Rows from block 4, named by matrix and row number. Rows with one number belong to one channel. Each number is 128 + 32 x the weight over its row's rms, rounded and kept within 0 to 255. All counts start at 0. After the name is the row's rms in percent of the matrix's.
# convs0: expand pointwise conv (model.blocks.4.convs.0.weight, 128x32x1x1), inputs 0-31
# convs1: depthwise 3x3 conv, stride 2 (model.blocks.4.convs.1.weight, 128x1x3x3, trained with AdamW), a 3x3 kernel
# convs2: project pointwise conv (model.blocks.4.convs.2.weight, 64x128x1x1, transposed), outputs 0-63
convs0.54 076 [163 131 113 111 117 114 159  91 131  97 119 116 121 121  96  65 122 102 124  82 131  93 114 106  86 125 126 133 143  55 144  29]
convs1.54 072 [148 162 122 112 129  96 156 200 108]
convs2.54 082 [129 146 128 124 172 124 151 121 171 140  49 208 181 100 106 164 175  81 107 109 179 141 110 132 140 162 165 105 107 140 115 153 148 109 140  69 137 149 170 131 154 107  81 145 162 109  88  93 132 134 154  93 115  54  86 116 152 129 109  85  93 106 113 103]
convs0.55 089 [ 87 100 134 120 101 131 172 153 113  67  99 160 111 105  58 173 157 154 142 149  92  84  85 120 104 132 148 126  85  74 144 128]
convs1.55 109 [ 98 146 118  76 156  81 109 150  91]
convs2.55 096 [121  98 108 144 118 153 154 168 127  74  81 117 104 147 104 145 115 143  82  97 159  95 100  96 161 131  55 117 130 169 139  27 135 139  64  98  66 160 128 111 118 125 136 126 113 113  98  93  97 141  90 129 144 165 174  97 191 130 106 171  96 128 117 113]
convs0.56 080 [101 100  99 147 132 131 142 122 138 169 123 129  97 130 140  99 147 152  70 108 121 155  66  87 104  72 114  68  94 173 182 165]
convs1.56 086 [130 151 144 119 145  97 139 207 155]
convs2.56 069 [122  88 103 151 126 117 127 148 100 159 131 165  69  94 171  91 118 161 116 126 161 132 135 102  57 197 128 215 108 183 126 144 129 152  88 103 155 153  91 101  74 138  97 159 106 104 160 149 145 101 168 136  87 132 176 137 137 107 196 134 149 135 129  97]
convs0.57 069 [ 36 186 161 157  89  84 128 133 133 188 143  97  77 110 132 120 133 100 127 135 128 101 144 179 117 150 167 108 132 101 121 126]
convs1.57 077 [114 121 122 147 176 168 141 168 182]
convs2.57 090 [ 98  78 187 194 132 136 138 120 152 170 135  77 147 107 119 127  88 122 184 139 149 113 158 169 142 128 182 149 121 130  88  94 125 130 108 141 190  83 183 123 169 105 115 184 169 147 157 142 105 116 170 152 141 152 160 124 206  88 104 124 150 127 173 139]
convs0.58 079 [128  95 147 121 141 173 102 149 118 154 157 172 102 151  86 141 138 151 190 160 129  90 140 113 156 214 106 135 124 168 181 157]
convs1.58 069 [100  96 148 118  79 112 109 113  67]
convs2.58 061 [145 129 150 132 138 155 114 135 145 148 196 118 131 134 167 160 111 104 127 142  88 142 160 191 128 177 147 134 152 149  70  70  74  70  95 184 143 156 142  80 164 172 108 113 117 178  83 149 138 100 141 136 156 140 150 123 144  69  96 117 133 204 115 158]
convs0.59 086 [147 114 169 104 160 103 153 165 165 139 141 152 119 111 152  97 131 131  74 117 130 156 125 202 109  86  55 188 105 162 134 129]
convs1.59 093 [134 108  89 108 153 129 104 178 184]
convs2.59 097 [208 125 163 157 183 149 101  87  60  88 124 158 101  89 113  77  76 124 149 136 115  81 125 118 106 109 149  97 128 123  97 154 108 129 121 102  45 157  99 160 139  94 162 146 160 152 103 125 187 122 137  94  71 101 126 141 147 125 116 143 110  84 120 167]
convs0.60 147 [ 71 134 119 152  68  74 158  75 169 190 137  79 120 137 146 132 108  93  99 139 139 162 128 172  99 133 127 120 160 119 118  84]
convs1.60 064 [121 130 155 141 145 160 156 170 195]
convs2.60 074 [ 58 113 116 188 125 128  99 102 152 186 168 119 121 105 131  92 104 118 109 105 180 136 115 121 124 133 185 116 152 176 128 136 168 110 125 111 118 161 103  99 155 139 109 120 145 178 139 126  90  77  62  80 181 112 123 197 109 192  84 108 143  91  99 139]
convs0.61 090 [103  71 136 117 146 134  94 153 141  83  94 101 118 145  93 113 178 176 109 162 100  87 106 159 181 159 192 132 161 118 146 160]
convs1.61 118 [138 128 108 181  83 103  99 150  84]
convs2.61 134 [147 163 191 196 172 152  99 130 118  84 126 109 152 130 127 110  52 102 156 111 111 180 153 171  95  93 146 140 143 197 175 123  71 145 101 132 168 152 157 148 126 135 173  92 111  89 145  97 111  69 116 127 131 109 116 144 145 107  70 165 151 149 110 143]
convs0.62 080 [ 84 144 163 175 125 103 114 149 101  95 135 119 158 156 214  83 116 147 108 108 118 103 143 120 144  88 210 125  97 133  97 127]
convs1.62 095 [121 118 121 111 167 187 113 153 182]
convs2.62 090 [163 129 138  81 138 140 136 159 135 169 101 125 131 126 128 167  99 135 161 125 128  77 169 140 186 112  57 104 132 123 127 110 177 156 120 127  73  55 105 166 132 129 140 138  27 116 166 117 109 144 121 116 157 136 112 176 139  55 129 123 179  82 105 139]
convs0.63 070 [108  98 125 146 139 128  82 129 100 160 122 119 138 144 146 168 102  97 152  90  65 116  88 187 118 131  64 189 182 111 109 140]
convs1.63 097 [113 146 144 131 170 177 147 190 134]
convs2.63 071 [139 108 102 120 116  98 137  85  78  93 160  86  86 118 139  89 153 122 129 129 154  82 115 153  97 124 152 152  98 130 206 114  73 145 142 127 121 139  80 126 139 176 105  87 161 110  91 164  66 138 121 193 130 113 106 162 146  96 167 179  81 147 111  58]
convs0.64 097 [133 152 103 104 132 119 121  97  94 107 128 133  90  84 185 121  92 135  67 152  73  87 118 173 104 154 112 186 132 112 177  88]
convs1.64 114 [151 161 157  85 110 109 106  72 104]
convs2.64 103 [143 136 120 113 103 124 107 165 177 160  58 131 132 189 118 179 127 167 139  90 166 137 162  79  95 142 105 182 132 145 149 138  67 110 156 154 142 106 105 121 128 176 112 138 111  52 167 145 159 105  99 125 130 116 141 220 140 133 106 117  68 147 125  96]
convs0.65 112 [ 84 143 104 160 206 144 137 140  81  85 114 161  88 115 118  97  95 136 132  49  91 131 149 135 123  88 100 112 101 108 116 162]
convs1.65 101 [108 135  96 195  89 125 125 161 103]
convs2.65 116 [ 97 125 127 169 152 134 112  51 129 140 172 102  62 140  65 162 146 139 105 163 152 142 114 132 220 145  71 128 109 110 125 100 123 162  91 156 126 119 119 171 103 103 114 147  90 163  53  97 165 132 114 107  93 166 159 176 134 146 153 137 100 111 116 115]
convs0.66 085 [131 130 149  82  60 206  82 130  72 128 164 149 151 142 153 147  93 156 144 161 154 133 160 151 106 113 159 158 112 103 108 164]
convs1.66 100 [129 123 133 116 159 173 126 180 186]
convs2.66 087 [151 160 143 134 194 136 192 158 181 124  77 144 114 134 110 133 149 141 163 167 132 140 149 184 208 119 130 181 100 153 174  99 117 157  81 143 113 145 125 106 133 137 157 112 127  81 170  87  84 119 146 114 112 163 181 129 116 149 126 119 120 140  70 198]
convs0.67 086 [107 154 145 122 123 109  79 169 104  65 209 113  97 121 131 154 135 152 141 119  92 157  93  44 127 139 146 128 114 128 121 170]
convs1.67 097 [120 139 138 116 183 168 120 178 168]
convs2.67 082 [ 94 164 136 167 127 188 124 123 134 198 134 103 147 116  90 120  68 112 131 138 126 110  85 129 163 131 114 129  61 186 188 137 137 123 165 129 155 136 155 187 145 113 146  94 167 115  86 191 186 164 138 104 105 129 114 150 156 107 132  72  73 156 130 109]
convs0.68 110 [115 101 121 102 110 176 140 112 143 148 155 108 143 132 136 146  94 122 141 111 109  61 132  59  52  93 148 116  93 144  61  97]
convs1.68 104 [124 137 126 105 165 184 162 114  76]
convs2.68 123 [165 103 114 143 181 133 124 119 110 168 135  80 143 130 144  97 168 129 131 161  75 126 113  95 113 120  81 156  91 183  58 114 123 167 176 171 163 161 125 145 140 109 112 118 173 182 162 172 112 147  94  59  90 144 127 103 162 128 186 107  90 107 149 167]
convs0.69 107 [154 207 100 139 143 148 141  77 122 138 124 124 161  75 132  98 160  98 185 130 167  64 132  92 155 143 114 102 120 111  80 136]
convs1.69 119 [123 106 118 163  88 184 132  95 166]
convs2.69 122 [140 155 115 155 145 174 135 131  79 111 145  68 101 145 117  61 118 129  96 120 113 103 112 122 110 146 151 110 101  98 135 128  79  86 136 151 114 147  83 194 113 148  85  54 209 149 144 175 161  90 168  97 102 148 125 112 124 134 120 161  94  65 167 117]
convs0.70 074 [143 138 127 131 140 169 145 129  59 155  87 107 175  83 125  81  93 128  58 113 163 121 124  98 135 137 192 107 110 161 115  88]
convs1.70 109 [126 128 128 120 128  91 113 110 213]
convs2.70 138 [140 141 114 103 125  89  86 134 139 136 162  97  47 170 150 153 108 157 102 111  76 103 100 189 195 144 152 142 158 122 182 174 125  67  96 131 190 161 107  85 162 117 144 131 102 131 151 157 134 134 127 137 128 137 159 158 122  84 177 191 151 104 102 138]
convs0.71 091 [147 119 102 159 113 114 130 112 176  88  99 135 101 192 142 195 109 143 116 154 131 110 123 169 144 135  73 175  48 127 139 111]
convs1.71 093 [132 183 175 141 138 146 113  91  85]
convs2.71 101 [ 91 131 140 177 131 142 162 159 160 129 154  98 137 149 119 106 111  51 137  89 115 108  88 139  77 121 118  89  80 111 124  76 177 132  97 100 209 100 152 119 183 166 120 135 121  88 156 150  63 126 112 108 108 136 159 144  85 107 188 119 145 115  83  97]
convs0.72 146 [ 67 156  99 114  94  90 121 102 105  79  45 122 113  94 112 122 161 123  58 107 153 140 110 134 109 114 121  98  94 107  91 110]
convs1.72 066 [117  91 149 107 106 112 185  76 143]
convs2.72 066 [145 150 135 123 176 111 119 161 152  87 113 133 174  74 168 148 155 113 207 139  63  77 115 169 126 173  92 145 158  82 134  80 161 129 137 122  81 115 148  57 152 114 116 105 159 146 133 139 190 132 154 102 175 114  69 119 145 139 118  99 146 129  91 108]
convs0.73 123 [127 143 167  85 132 181 162 108 129 145 127 145 111  83 136  98 161 103 166  79 110  91  85  77 114 164  93  56 106 106 107 121]
convs1.73 128 [127 144 131 154  92  95  80 148 185]
convs2.73 120 [145 123  40 122 189  96 130  94 122 140 153  80 102 113 127  94  76  75 142 135  71 143 124  94 113 138 129 147 147 157  97 161 147 146 130  77 218 144 137 177 118 163  78 118 134  92 140 135 157 121 169  62 160 116 134 121  91 119 116 115  93  92 130 131]
convs0.74 093 [120 132 117 201 142 156 128 121 164 125 109 131 115  64 174 149 143 129 174 123 153 142 114  68 143 217 132 145 110 131  93 153]
convs1.74 083 [134  83 114 127 111 160 158 160 190]
convs2.74 096 [ 75 135 148  88 164 152 100 114 132 120 158  84 113 174  68  82  54 116 101  91  73 113 135 104  88 121 155 137 128 204 112 176 129 154 117  78 154 115 155 120 171  98  91 139 122 178 144 137 126 116 113 136 111 164 143  97 104 119  49 126 111 147 129  88]
convs0.75 109 [156 168 182 145 170 131 117 118 148 172 141 156  65 127 128 123 147 160 118 150 125 130 135 143 148 212  58 110 160 138 166 150]
convs1.75 113 [164 170 155  97  64 109 125 125 118]
convs2.75 130 [110 122  75  79 182 146  73  97 113 143 144  74 148 151 115 114 171 141 129 133 106  83 169  88 128 137  84 147 129  98 106 103 163  82 204 129 153 168  90 105  97 118 108 100 112 118 153 115  92 143 151  95 160  95 171  84 177 106 155  57 129  98 108 127]
convs0.76 093 [ 93 176 122 107 123 126 157  78 154 135  96 124 129 155 128 129 117 153 164 116 150 216 198  90 117 121 129 120  81 130 174 169]
convs1.76 081 [129 115 154 144 127 198 117 136  74]
convs2.76 107 [131 127 121 121 205  82 145  95 140 153 109 137 153 141 116 114  94 157 138 125 136  90 145  89 139 164  93 117 147 130  79  83 141 124  80 124  88 161 202 143  98 126 115 137  93 140 155  67 153 232 120  95 183 168 168  96 128 107 106  92 116 133 143 109]
convs0.77 111 [142 163 116 138 161 155 133 106  64 167 164 197 167 137 138 145 121 159 157  97 138 115 140 121  76 164  86 131 123 138  67 175]
convs1.77 118 [157 142 143 178 122 139 190 130 167]
convs2.77 113 [117  85 184 152 167  82 161  94 168 118 106  95 127 149 109 158  98 103  98  95 127 129 110 125 176 124 126 163 104 128 119 119  42 202  97 167 225 131  79 162  95 115 135 130 152 109 142 139 116 121 132 143 106 162 117 148 103 136  80 128 155  77 129 161]
convs0.78 113 [104 107 125  98  71 140 115 124 160 164 122 122 111  92 128  80  94 106 103 119 139  85  67  67 121 149 109 133  62 122  75 159]
convs1.78 127 [ 96 110 123  81  88  89 157 165 144]
convs2.78 122 [136  91 114 191 152 108  50 158 171 134 152  86  85 114  98  95 136 114  97 123 162 132 174  82 114 148 122 136 124 167 118 150 105 133  88 109 148 101 117  98  78  51 178 160 114 141 128 126 164 151  99 161 139 155 104 184  87 132 111 126 111 176 142  64]
convs0.79 082 [119 101 139 124  95 166 118 175 125 101 234 159 141 103 156 167 141 114 177 116 127 141 138 127 156 177 119 145 136 116 148 188]
convs1.79 113 [103 122 108  95  86  89 102  81  99]
convs2.79 102 [ 86  44 195 165 119 158 115  94 177 167 160  84 154 106 136 111 102 131 132 162 145 135 143 150 104 105 170 140 129  96  95  88 135 131 101 123 151  58 145  71 168 131 101 170 166 142 160  96 110 164 128 122 140 144 126 151 178  81 132  68 139 111 170 140]
convs0.80 083 [108  82 118 162 104 146 128  96 134 125 112 117 139  83 137  96  90 191 119 124 143 170 123 160  70 178 168 153 119 155 109 203]
convs1.80 091 [135 149  93 121 154  82 136 190 102]
convs2.80 088 [194 136 176 192 109 164  87 150 116 111 127  94  96 139 110 133 100 147 171 130 153 132 125 141 154 122 148 167 120 122 128 101 186 155 133  87 118 173  97 115  79 169 102 159 151 190  92 150 167 153 135 128 150 141 134  67 143  53 178 115 168 137 177 147]
convs0.81 134 [ 57 121  87 165 117  95 162 101 121 124 117  95 128 104 129 149 132  92  77 132 200 144 101 200 102  92 128 137 118 111 158 100]
convs1.81 107 [ 81 132 117  93 175 141  74 126 111]
convs2.81 055 [ 71 108 110  90 137 160 168 120 134 179 199 119 128 138 182 163 114 151 112 106 150 126 146  48 150 125 189 134 122 157  91  88 110 146 105  94 167 155 117  77  82 125 147 134 129 105 136 148 153 147 107 135 172 136  80  73 160 166 121 104  64 139 100  99]
convs0.82 102 [145  71 134 111  88 152  93 173 125  85 104  69  93 100 103 139 176 115 122 157  89  66  98 105 105 132 176 120 127  94 130 102]
convs1.82 124 [155  90  80 163 125 111 156 103  85]
convs2.82 104 [114 101 142 130 121 159  85  88 142 194  77  85 113 153 160  80  91 130 138 106 105 109 223 124 100 140 172 145 176 140 111 155 138  83  98  84 219 132 133 133 156 113 121 110 201 116 124 196 137 130 111 134 103 118 115 138 121 140 152 116 138 157 128 116]
convs0.83 099 [137 108 152  95 163  87 176 142 150 146  61 139 156 161  98 153  92 136 129  94 160 198 151 165 113 150 181 150 100 129 160 144]
convs1.83 081 [116 120 129 178  84  98 184 111 112]
convs2.83 096 [ 99 141 130 174 140 136 135 127  89 123 131 110 149 121 112 152 147 183 148 158 172 220 137 131 115  83 180 149 255 147 135 131 157 101  98 111 139 133 133 140 143 152 162 147 113 104 170 100  87 164 131  98 128 177 119 156 171  80 106 125 123 138 114 101]
convs0.84 104 [135 139  82  97 119  64 146  91 108  97 168  88 131 130  80 110  71 133 153  77 168 121 134 109 138  83  93  87 132 108 116  79]
convs1.84 130 [ 83 157 118  74 158 106 100 105 154]
convs2.84 121 [147 157 168 108 153 110  64 151 116  25 148 118  80 140  94  65 161 135 160 102 164 221  83 155 122 114 158  79  91 139 137 106 140 103 153 110 129 107 135 106  99 127 147 127  97 149 140 120 174 125 138 107 113 123  98 196 128 144 139 159 106 137 106 111]
convs0.85 108 [121  90 113  74 137 164 113  98 139 134 136  77 132  93  95 191 122  80 154 121 188  98 127 111 107 127 119  67 159 134 175  92]
convs1.85 102 [132 147 104 124 171  65 135 175 142]
convs2.85 123 [212 151 155 117 105 140 149 102 128  89  83 138 127 138 192 196 111 118 163 104 112 121 130  77  90 143 129 192 148 118  73 115  85 129 176 168 133 124 177 117 121 149 168 127 113 130 138 167  56  85 130  97 117 161  96 144 154 174 123 146 109  95 112 154]
convs0.86 088 [ 81 124  82 120  86 177 115 173 120  79 108 112 177 159 145 121 130 135  81 113 144  61 135 134 125 104 180 140  78 167 115 112]
convs1.86 106 [132 187 190 131 123  95 135 106 111]
convs2.86 096 [ 37 110 149 153 124  83  80  86 157 130 182 115 164 131 117 146  65 100 114 142 120 144  87 104 112 116 126  85  89 159 118 136  59 128 139  80 155 113 183  92 168 107 150 191 166 164  87 146 144 145 102 149  93 123 167 161 115 121 136 124  93 120 155 130]
convs0.87 091 [159 208 152  84 147 181 127 102 133 138 144 143  76 138 104  96 107 130  80  99 129 176 153 140  62 141 148 110 100 155 125 151]
convs1.87 123 [134 106 144 140  89 155 157  71 172]
convs2.87 094 [104 188 141  96 129  77  74 182 171 133 122  92 121  78 119 151  77 137 192 147 129 105 129 123 117 133 161 134 159 105  98 100 169 167 165 121  84 123  95  96 125 166  92 130 129 124 159  55 137 129 102  64 145 123  89 146 106 104 125 180  63 140 137 118]
convs0.88 083 [ 94 125 110 134  33 132  87 131 104 178 143 130 157 142 145 101 125 100 173 182 159 135 116 134 113 151  90 150  94 110  66 141]
convs1.88 094 [126 133 157 159 145 198 139 153 166]
convs2.88 086 [121  98 184 162 141 125 103 104 160 151 143  95 108  91 121 101  75 140 126 142 118 124 141 160 135 111 184 144 121 140 106  97 144 143  84 175 202  91 193  88 148  89  93 181 177 149 159 137  79 130 171 150 153 147 161 123 204 114  98  99 130 152 168 135]
convs0.89 068 [136 147 106 168 140 101  96 159 165 182 111 133 127 133 125 149 145 126 133 109  35 113 108 112 126  55  84 140 169 174 154 142]
convs1.89 079 [130 126 128 114 108 162 114 125 213]
convs2.89 090 [154 119 158 126 171 175 156 124 143 122 160 160 157  87 141 180 149 117 148 159 153 115 130 103 111 234 122 113 203 173  88 162  82 133 131 123 179 153 141 144  90 130 141 156 144 152 119 109 153 141 151  98 154  62 126 108  98 179 144  81 103 150  90 113]
convs0.90 100 [126 142 118 140  98 125 112  97 163 173 182 136  94 133 115 192 113  88  81 157 164 102 180 118  97 165  73  96 121 140 168 103]
convs1.90 061 [132 136 107 125 183 117 131 121 202]
convs2.90 065 [135 156  93  90 179  76 162 146 154 175 122 168 141 131 161 129 110 143 118 115 154 123 173 107 195 152 117 176 139 126  97 156 104 132 149  39 172 197  83 154 117 141  88 176 122 122 120 167 117 123 155 133  65 141 152  79 131 132 113 135 163 100 153 154]
convs0.91 098 [150  74 153 109 142 178  98 141 140 163 173 172 105 146 103 146  93 173 178 148  87  64 124 107 137 180  95 128 127 148 155 118]
convs1.91 092 [110 111 117 108  60 119 121 105  75]
convs2.91 078 [ 92 124 139 166 128 114  92  73 147 175 151 120  91 106 135 114 100 142 166 218 141 110  83 121 138 123 153 133 124 166 148  76  87 179 106 114 164  63 154  94 131 151  88 163 109 172 153 104 149 143 172 136 182  94 141 106 166  79 146 121 139 118  98 181]
convs0.92 157 [ 48 118 100 150  98  77 161  87 128 126  90  82 126 113 139 114 122 112  94 128 156 153  84 202 109  91 136 126 131 105 122  84]
convs1.92 059 [ 74 100 123 166 145 185 139 108 130]
convs2.92 062 [146 129 148 123 126 139  68 133 173  84  81 140 122 116  83  78  99 122 105 116  46  83  90 191 141 136 100 140 116 202 122 103 107 150 123 129 153 129 142  99 194 115 142 116 120 151 127 169 193 136 120  94 115 151 147  80 165  74 152 133 150 175 115 104]
convs0.93 075 [130 118 130  88 130 139 104 207  89 131 176 134  79  71 151 150 131 120 138 133 188 115 119 180 175 114 153  88 131 118 172 138]
convs1.93 112 [128 135 135 132 177 172 135 173 180]
convs2.93 077 [132 105 126  97  62 102 117 113  55 123 118 178 112 151  93 101 137  67 138 143 135 104  57  80 130 132  99  84 116 134 103 113  96 126  99 117 111 121 105  68  74 128 104 152  82  83  96 131  69 142  91 146 103  72 140 104 111 109  96 154 170 136  98  90]
convs0.94 092 [147 155 115 130 206 154 175 174  54 143  99 138 162  96 154 140  70 156 114 124 129 169 134 133 127  98 149 117 121 111  82 153]
convs1.94 096 [119 141 124 165 109 119 198 123  81]
convs2.94 108 [ 76 134 154 126 142 158 123 116 143 117  87 139 128 160 137 176  70  98 100  97 154 124 154 121 154 138 106  73 129 114 155  97 147 125  61 140 117 100 130 143  86 158  81  61  80 166 150  93 178 102  86 155 131 107 119 147 224 108  89 154 138  97  93 137]
convs0.95 093 [144 112 120 118 131 179  82 123 134 153 148 183 102 154  92 164 132 133 131 152 120  74 179  90 137 211  78 105 114 158 151 127]
convs1.95 092 [ 55  88 113 129 118 146  98 118 153]
convs2.95 091 [108 111 171  91 144  94 110  59 144 108 148 120 109 143 178 140 169 169 154 156 179 102 128 125 106 104 130 111 146 113 136 101 172  91 202  71 111 140 120  82  65 103 121 107 108 109 153 173 124  67 183 128 146 148 100  99 168 174 131 167 160 119  97 155]
convs0.96 092 [ 77 120 149 203 106 141 124 180 147  93 176 110 141 104 137  98 162 128 128 205 132 109 139 114 151 143 181 114  99 106 134 169]
convs1.96 107 [117 118 163 120  72 190 135 102 125]
convs2.96 109 [124 141 150 156  48 126 132 123 132 148  91 125 122 104 133 131 107  95 191 103 163 152 215 116 130 112  93 116 132 153  68  89 172 185 137 140  78  83 143 102 113 123 143 134 130 144 104 129 143 162 104 111  65 120 151 156 132 145 125 123  79  99 123 223]
convs0.97 104 [173 187 166 101 125  89  88 146 133 137 105 147 136 186 149  79 113 104 113 144 117  82 118 177 139 137  90  76 122 188 143 120]
convs1.97 094 [108 106 129 114  90  94 168 185 153]
convs2.97 107 [149 158  85  88 149 104 136 114  92 160 118  57  65 131 135 118 132 140 108 166 124 127  71 104 137 118 102 195  86  80 121 112 168 119 164 101 130 101 147 143 103  98  85 167 176  88 178 145 149 146 131 138 167 148 185 131 159 169 148  80  82 171 151 131]
convs0.98 084 [163 175 145 165  67 158 216 113 102 150 121  87 161 119 152 133 138 159 156 141 124 128 119 143 162 101 190  94 115 102 149 129]
convs1.98 116 [119 150 149 129 180 179 120  90  91]
convs2.98 111 [126 127 139 112 150 128  98 106 105  49 150 150 128 165 133 114 128 142 167 175  69 160 164 137 167  97  95 125 128 190  54 100  87 156 168 133 121 149 158 141  97  71 152 190 106 103 135  88 160 126  71 103 131  94 106 153 101 125 162 110  70 106 137 133]
convs0.99 094 [ 38 144 108 134  90  71 135  50 149 128  86  89 113 125 116 138 120  94  74 127 148 131 125 164 140 116 121 116 117 112  87 103]
convs1.99 051 [ 93 125 155 135 132 182 177 171 138]
convs2.99 058 [ 86 138 134 121  95 147  95 152 177 115 111 169 125 163 171 120 117 138 118 150 190 163 142 172  96  71 156 161 140 130  97  94 161 152  88 105 137 159 116  83 158 136 109 145 177 142  97 170 123  55  59 144 163 110  81  57 121 143 124 130 149 100  90 106]
convs0.100 105 [143 193 113 146 174  87 130 125 131 112 166 123 102  66 114 139 135 132 123 108 175 146 207  92 115 127  60 100 103 140 129 111]
convs1.100 127 [ 77 164 113 165  86 150 102 148 109]
convs2.100 128 [147  85  85 122 204 145 115  81 134 114 121  71 117 144 132 115  82 160 120 120 112 130 146 148 184  93 136 129 158 136 102 111 157 140 211 146 180  90 105 100 121  92  78  62 130 175 162 122  98 188 125 100 109  89 138  88 111 106  90 103 137  97 111 128]
convs0.101 072 [127 186 104 137 203  83 100 116 147 154 102 105 163 130 115 123 168 110 127 104  88 132 123 148 141 107  73 149 198 180 129 111]
convs1.101 101 [143 111 119 144 147 105 120 190 188]
convs2.101 096 [151  84 160 121 128 104 101 136 109  99 120 129 108 119 166 139 176 136 108 114 103 156 157  96 107 174 100 119 111 172  88 195 140 161 139 113  97 123 146 172 127 137 166 179 170 136 112 126 180 194  72 142 136 109 181 108 119 115 158  71 103  89 136 214]
convs0.102 074 [164 173 181 148  84 132 160 113  86 188 146 157 105 170 177  96 133 137 125 130 164 128 150  80 134 170 150 118 130  68 102 120]
convs1.102 129 [154 131  83 157  82  77 135 157 123]
convs2.102 112 [179 161 101 137  74 147  97 110 136 132  83 114 129 152 100 112 170 144 100 120 151 134 136 139  69 131 182 110 189  97 157 142 141 149  88  85 155 210  69 118 123 189 196 142 129 134 150 183 111  71 130 136 105 159 120 109  94  96 119 138 156 103 136 127]
convs0.103 079 [ 79 157  88 168 175  70 113 108 151 145  59  80 125 127 123 103 158 109 136 147 113 136 110 119 125  64 125 138 115 163  87  85]
convs1.103 127 [129 162 155 130 173 183 125 162 161]
convs2.103 106 [ 98 106 119 139 117 145 184 167 200  99 182 109 132 145 149 101 167 160 141 125 199 151 172 164 139 181 161 118 152  84 163 162 138 138 138 124  94 184 170 141 127 168 178 109 129  79 144 119 141  71 105 135 156 134 118 167  99 186 129 105 145 146 142 174]
convs0.104 116 [196 115  99  87  73  94 109  85 106 131 134  56 162 183 151 158 138 119 108 136 124 137  79 111  96 122 100 133  87 110 134 143]
convs1.104 108 [122 102  91 125 174 188 137 115  94]
convs2.104 108 [101  96 102 105 182  87 161 144 141 161 151  87  74 137 153 111  96 133 134 113  78 107  94 121 160 151 141 179 154 155 163  93 159 115 150 124 169 142  83  94 128 130  87 136  85 144 143  68 103 170 177  95 194 124  99 129 132 128 121 112 177  43 108 124]
convs0.105 076 [128  84 105  60  96 153 146 144 135 119 119 129 177 100 131 127 147 100 187 130 172 146 136 118 180 145  86  81 193 144 102 156]
convs1.105 091 [126 135 145 139 137 177 138 175 191]
convs2.105 058 [108 151 161 154 144 154 165  91 103 153 118 135  90 119 126 112 153  48 145 129  96 192 173 117 132 124 110 159 131 127 132 175 124  94 107  99  68 143 181 114 104 191 175 106 166 143 158 185 152 132 141 107  72 131 120  97 163 181 134 124 167 104 178  89]
convs0.106 108 [150 137  88 130 137  95 141 120 123  97 183 168 119 174 143 121 173 179 114 124 165 150 120 166  94 130 157  88 201 175 161 102]
convs1.106 101 [107 156 187 139  88 103 115  84 134]
convs2.106 108 [127 149 198 176 192 158  45 128 109  78 144 119 142 141 122 163 155 167 128 151 164 157  92 134 169 107 149 115 124 165 183 126 194 174 118 168 122 101 155  90 138 141  97  88 118 121 148 105 131 173 127 117  86 174 154 187 103 143  91 144 146 126 127 121]
convs0.107 092 [ 98 124 143 104 134  67 109 131 137 164  88 121 111  51 143 112 109 100 167 115 106 115  74  83 110  80  62 111 103 148 112 114]
convs1.107 099 [159 172 183 137 118 141  98  90 102]
convs2.107 108 [ 79 151  75  84  61 186 107 123 121  91 113 123 105 120 138 106 152 137 134 166 153 110 171 159 144 152  92 131  95 151  75 118 105 136 146 140 155 187 156 100  83 167  98  78 132 115 125  99  70  78 194  77 149 106  65 131 155 127 129 124 138 124 151 111]
convs0.108 069 [ 99 173 155 157 176 112 145  81 127 136  60 154 109 133 175 110 101 150 112 156 100 157 117  84 119 126 179 191 135 138 167 101]
convs1.108 102 [126 134 139 146 160 179 137 165 188]
convs2.108 070 [141 206 123 135  55 107 117 145 149 153 122 125 146 102 138 172 103 159  70 113  86  86  96  83  75 131  98  90  97 130  90 104 127 127 154 123 121 136  85 156 205  25 121 129 131 104 150 109 136 125 104 104 138 124  97 161 134  89  90 134 140 140 148 114]
convs0.109 081 [112 159 118 104  99 121 111 136  99 179 131 165 153 125 106 118 205 116 208 158 168 107 161  83 118 127 152  74 160 151 137 128]
convs1.109 103 [159 162 172 140 126 151 124  83  79]
convs2.109 089 [146 127 176 105 127 172  92 130 108 144 124 169  99  79 103 103 103 157  51 118 107 120 174 123 121 120 219 120 157  97 123 125 124 117 136 183 105 150 111  82 107 114 163 127 175 191  90 106 125  85 157 114 105 167 163  92 145 117 105  95 101 163 185 108]
convs0.110 147 [ 79  84 113 145 128 134 129  97 122 163 129  96 118 139 119 153 108  68 128 157  71 168 133 194 110 135 127 204 168 116 123  88]
convs1.110 141 [138  94 111 141 101 112  80 193 135]
convs2.110 157 [106 132 153 171 188 111 125  97 126  85 147 115 108 116  86  95 165 159 134 137 122 110 126 137 105  89 137 141 110 104  74  92  72 149 127 148 148  75 171 136 149 168 113 151 146 117 121 119 188  89  81 167 154 151 102  74 202  94  64 165 121  93 107 169]
convs0.111 077 [160 100 127  86 102 157 152 107  93 155  69 101 140 155 102 113 110  89  60 117 122  87 126  72 141 125 160  95 124 125  77  79]
convs1.111 101 [127 134 121 111 106 206 120  98 163]
convs2.111 103 [153 129 123 205 116  67 102 209  98 122 150 113  89 106 120  83 148 123 129 127  96 117 125 146 122  63 105 170 115 140 151 120 135 155 153 154  95 120  98 168  75 114 148 148 116 169 148 123 167 114 126 142 171 164 101 181 100  82 157 142 187  76 174 125]
convs0.112 112 [114 160 118 156 123 161 102 127 148 135 113 182 162  51 147  66 201 126 173 147 114 141 155 148 129 173 150 107 127 122 107 164]
convs1.112 115 [ 98 112 111 101 101 113 117 142 204]
convs2.112 108 [ 92 127 121  95 141  93 133 102 132 111 156 109 107 153 157 118 108  99 161 115 157 140 139 128 111 146  69 130 152 125  98 154 167 147 103 105 191  85 135 156 166 143 112 171 111 169 127 117 131 246 116  89 111 127 175 140 122 190 150  87  85  55 123 155]
convs0.113 062 [ 94 126  89 147 104 153  82 114 115 136 129 163  78 137  82 178 151 119  76 173 155  89 162 158 116 146  72 112  82 146 127  87]
convs1.113 075 [ 90 102 101 135 145 168 145 111 190]
convs2.113 058 [172 105 124 176  90 103  87  97 194 228 108 135 125  92 132 117 152 211 141 111 136 122 105  99 128 121  88 105 126 110 146  79  77 138 135 113 140 119 158 128  94 175 130 166 108 130 158 200 151 121 137 105 167 127 162 182 145 142  83 135 131 131 121 149]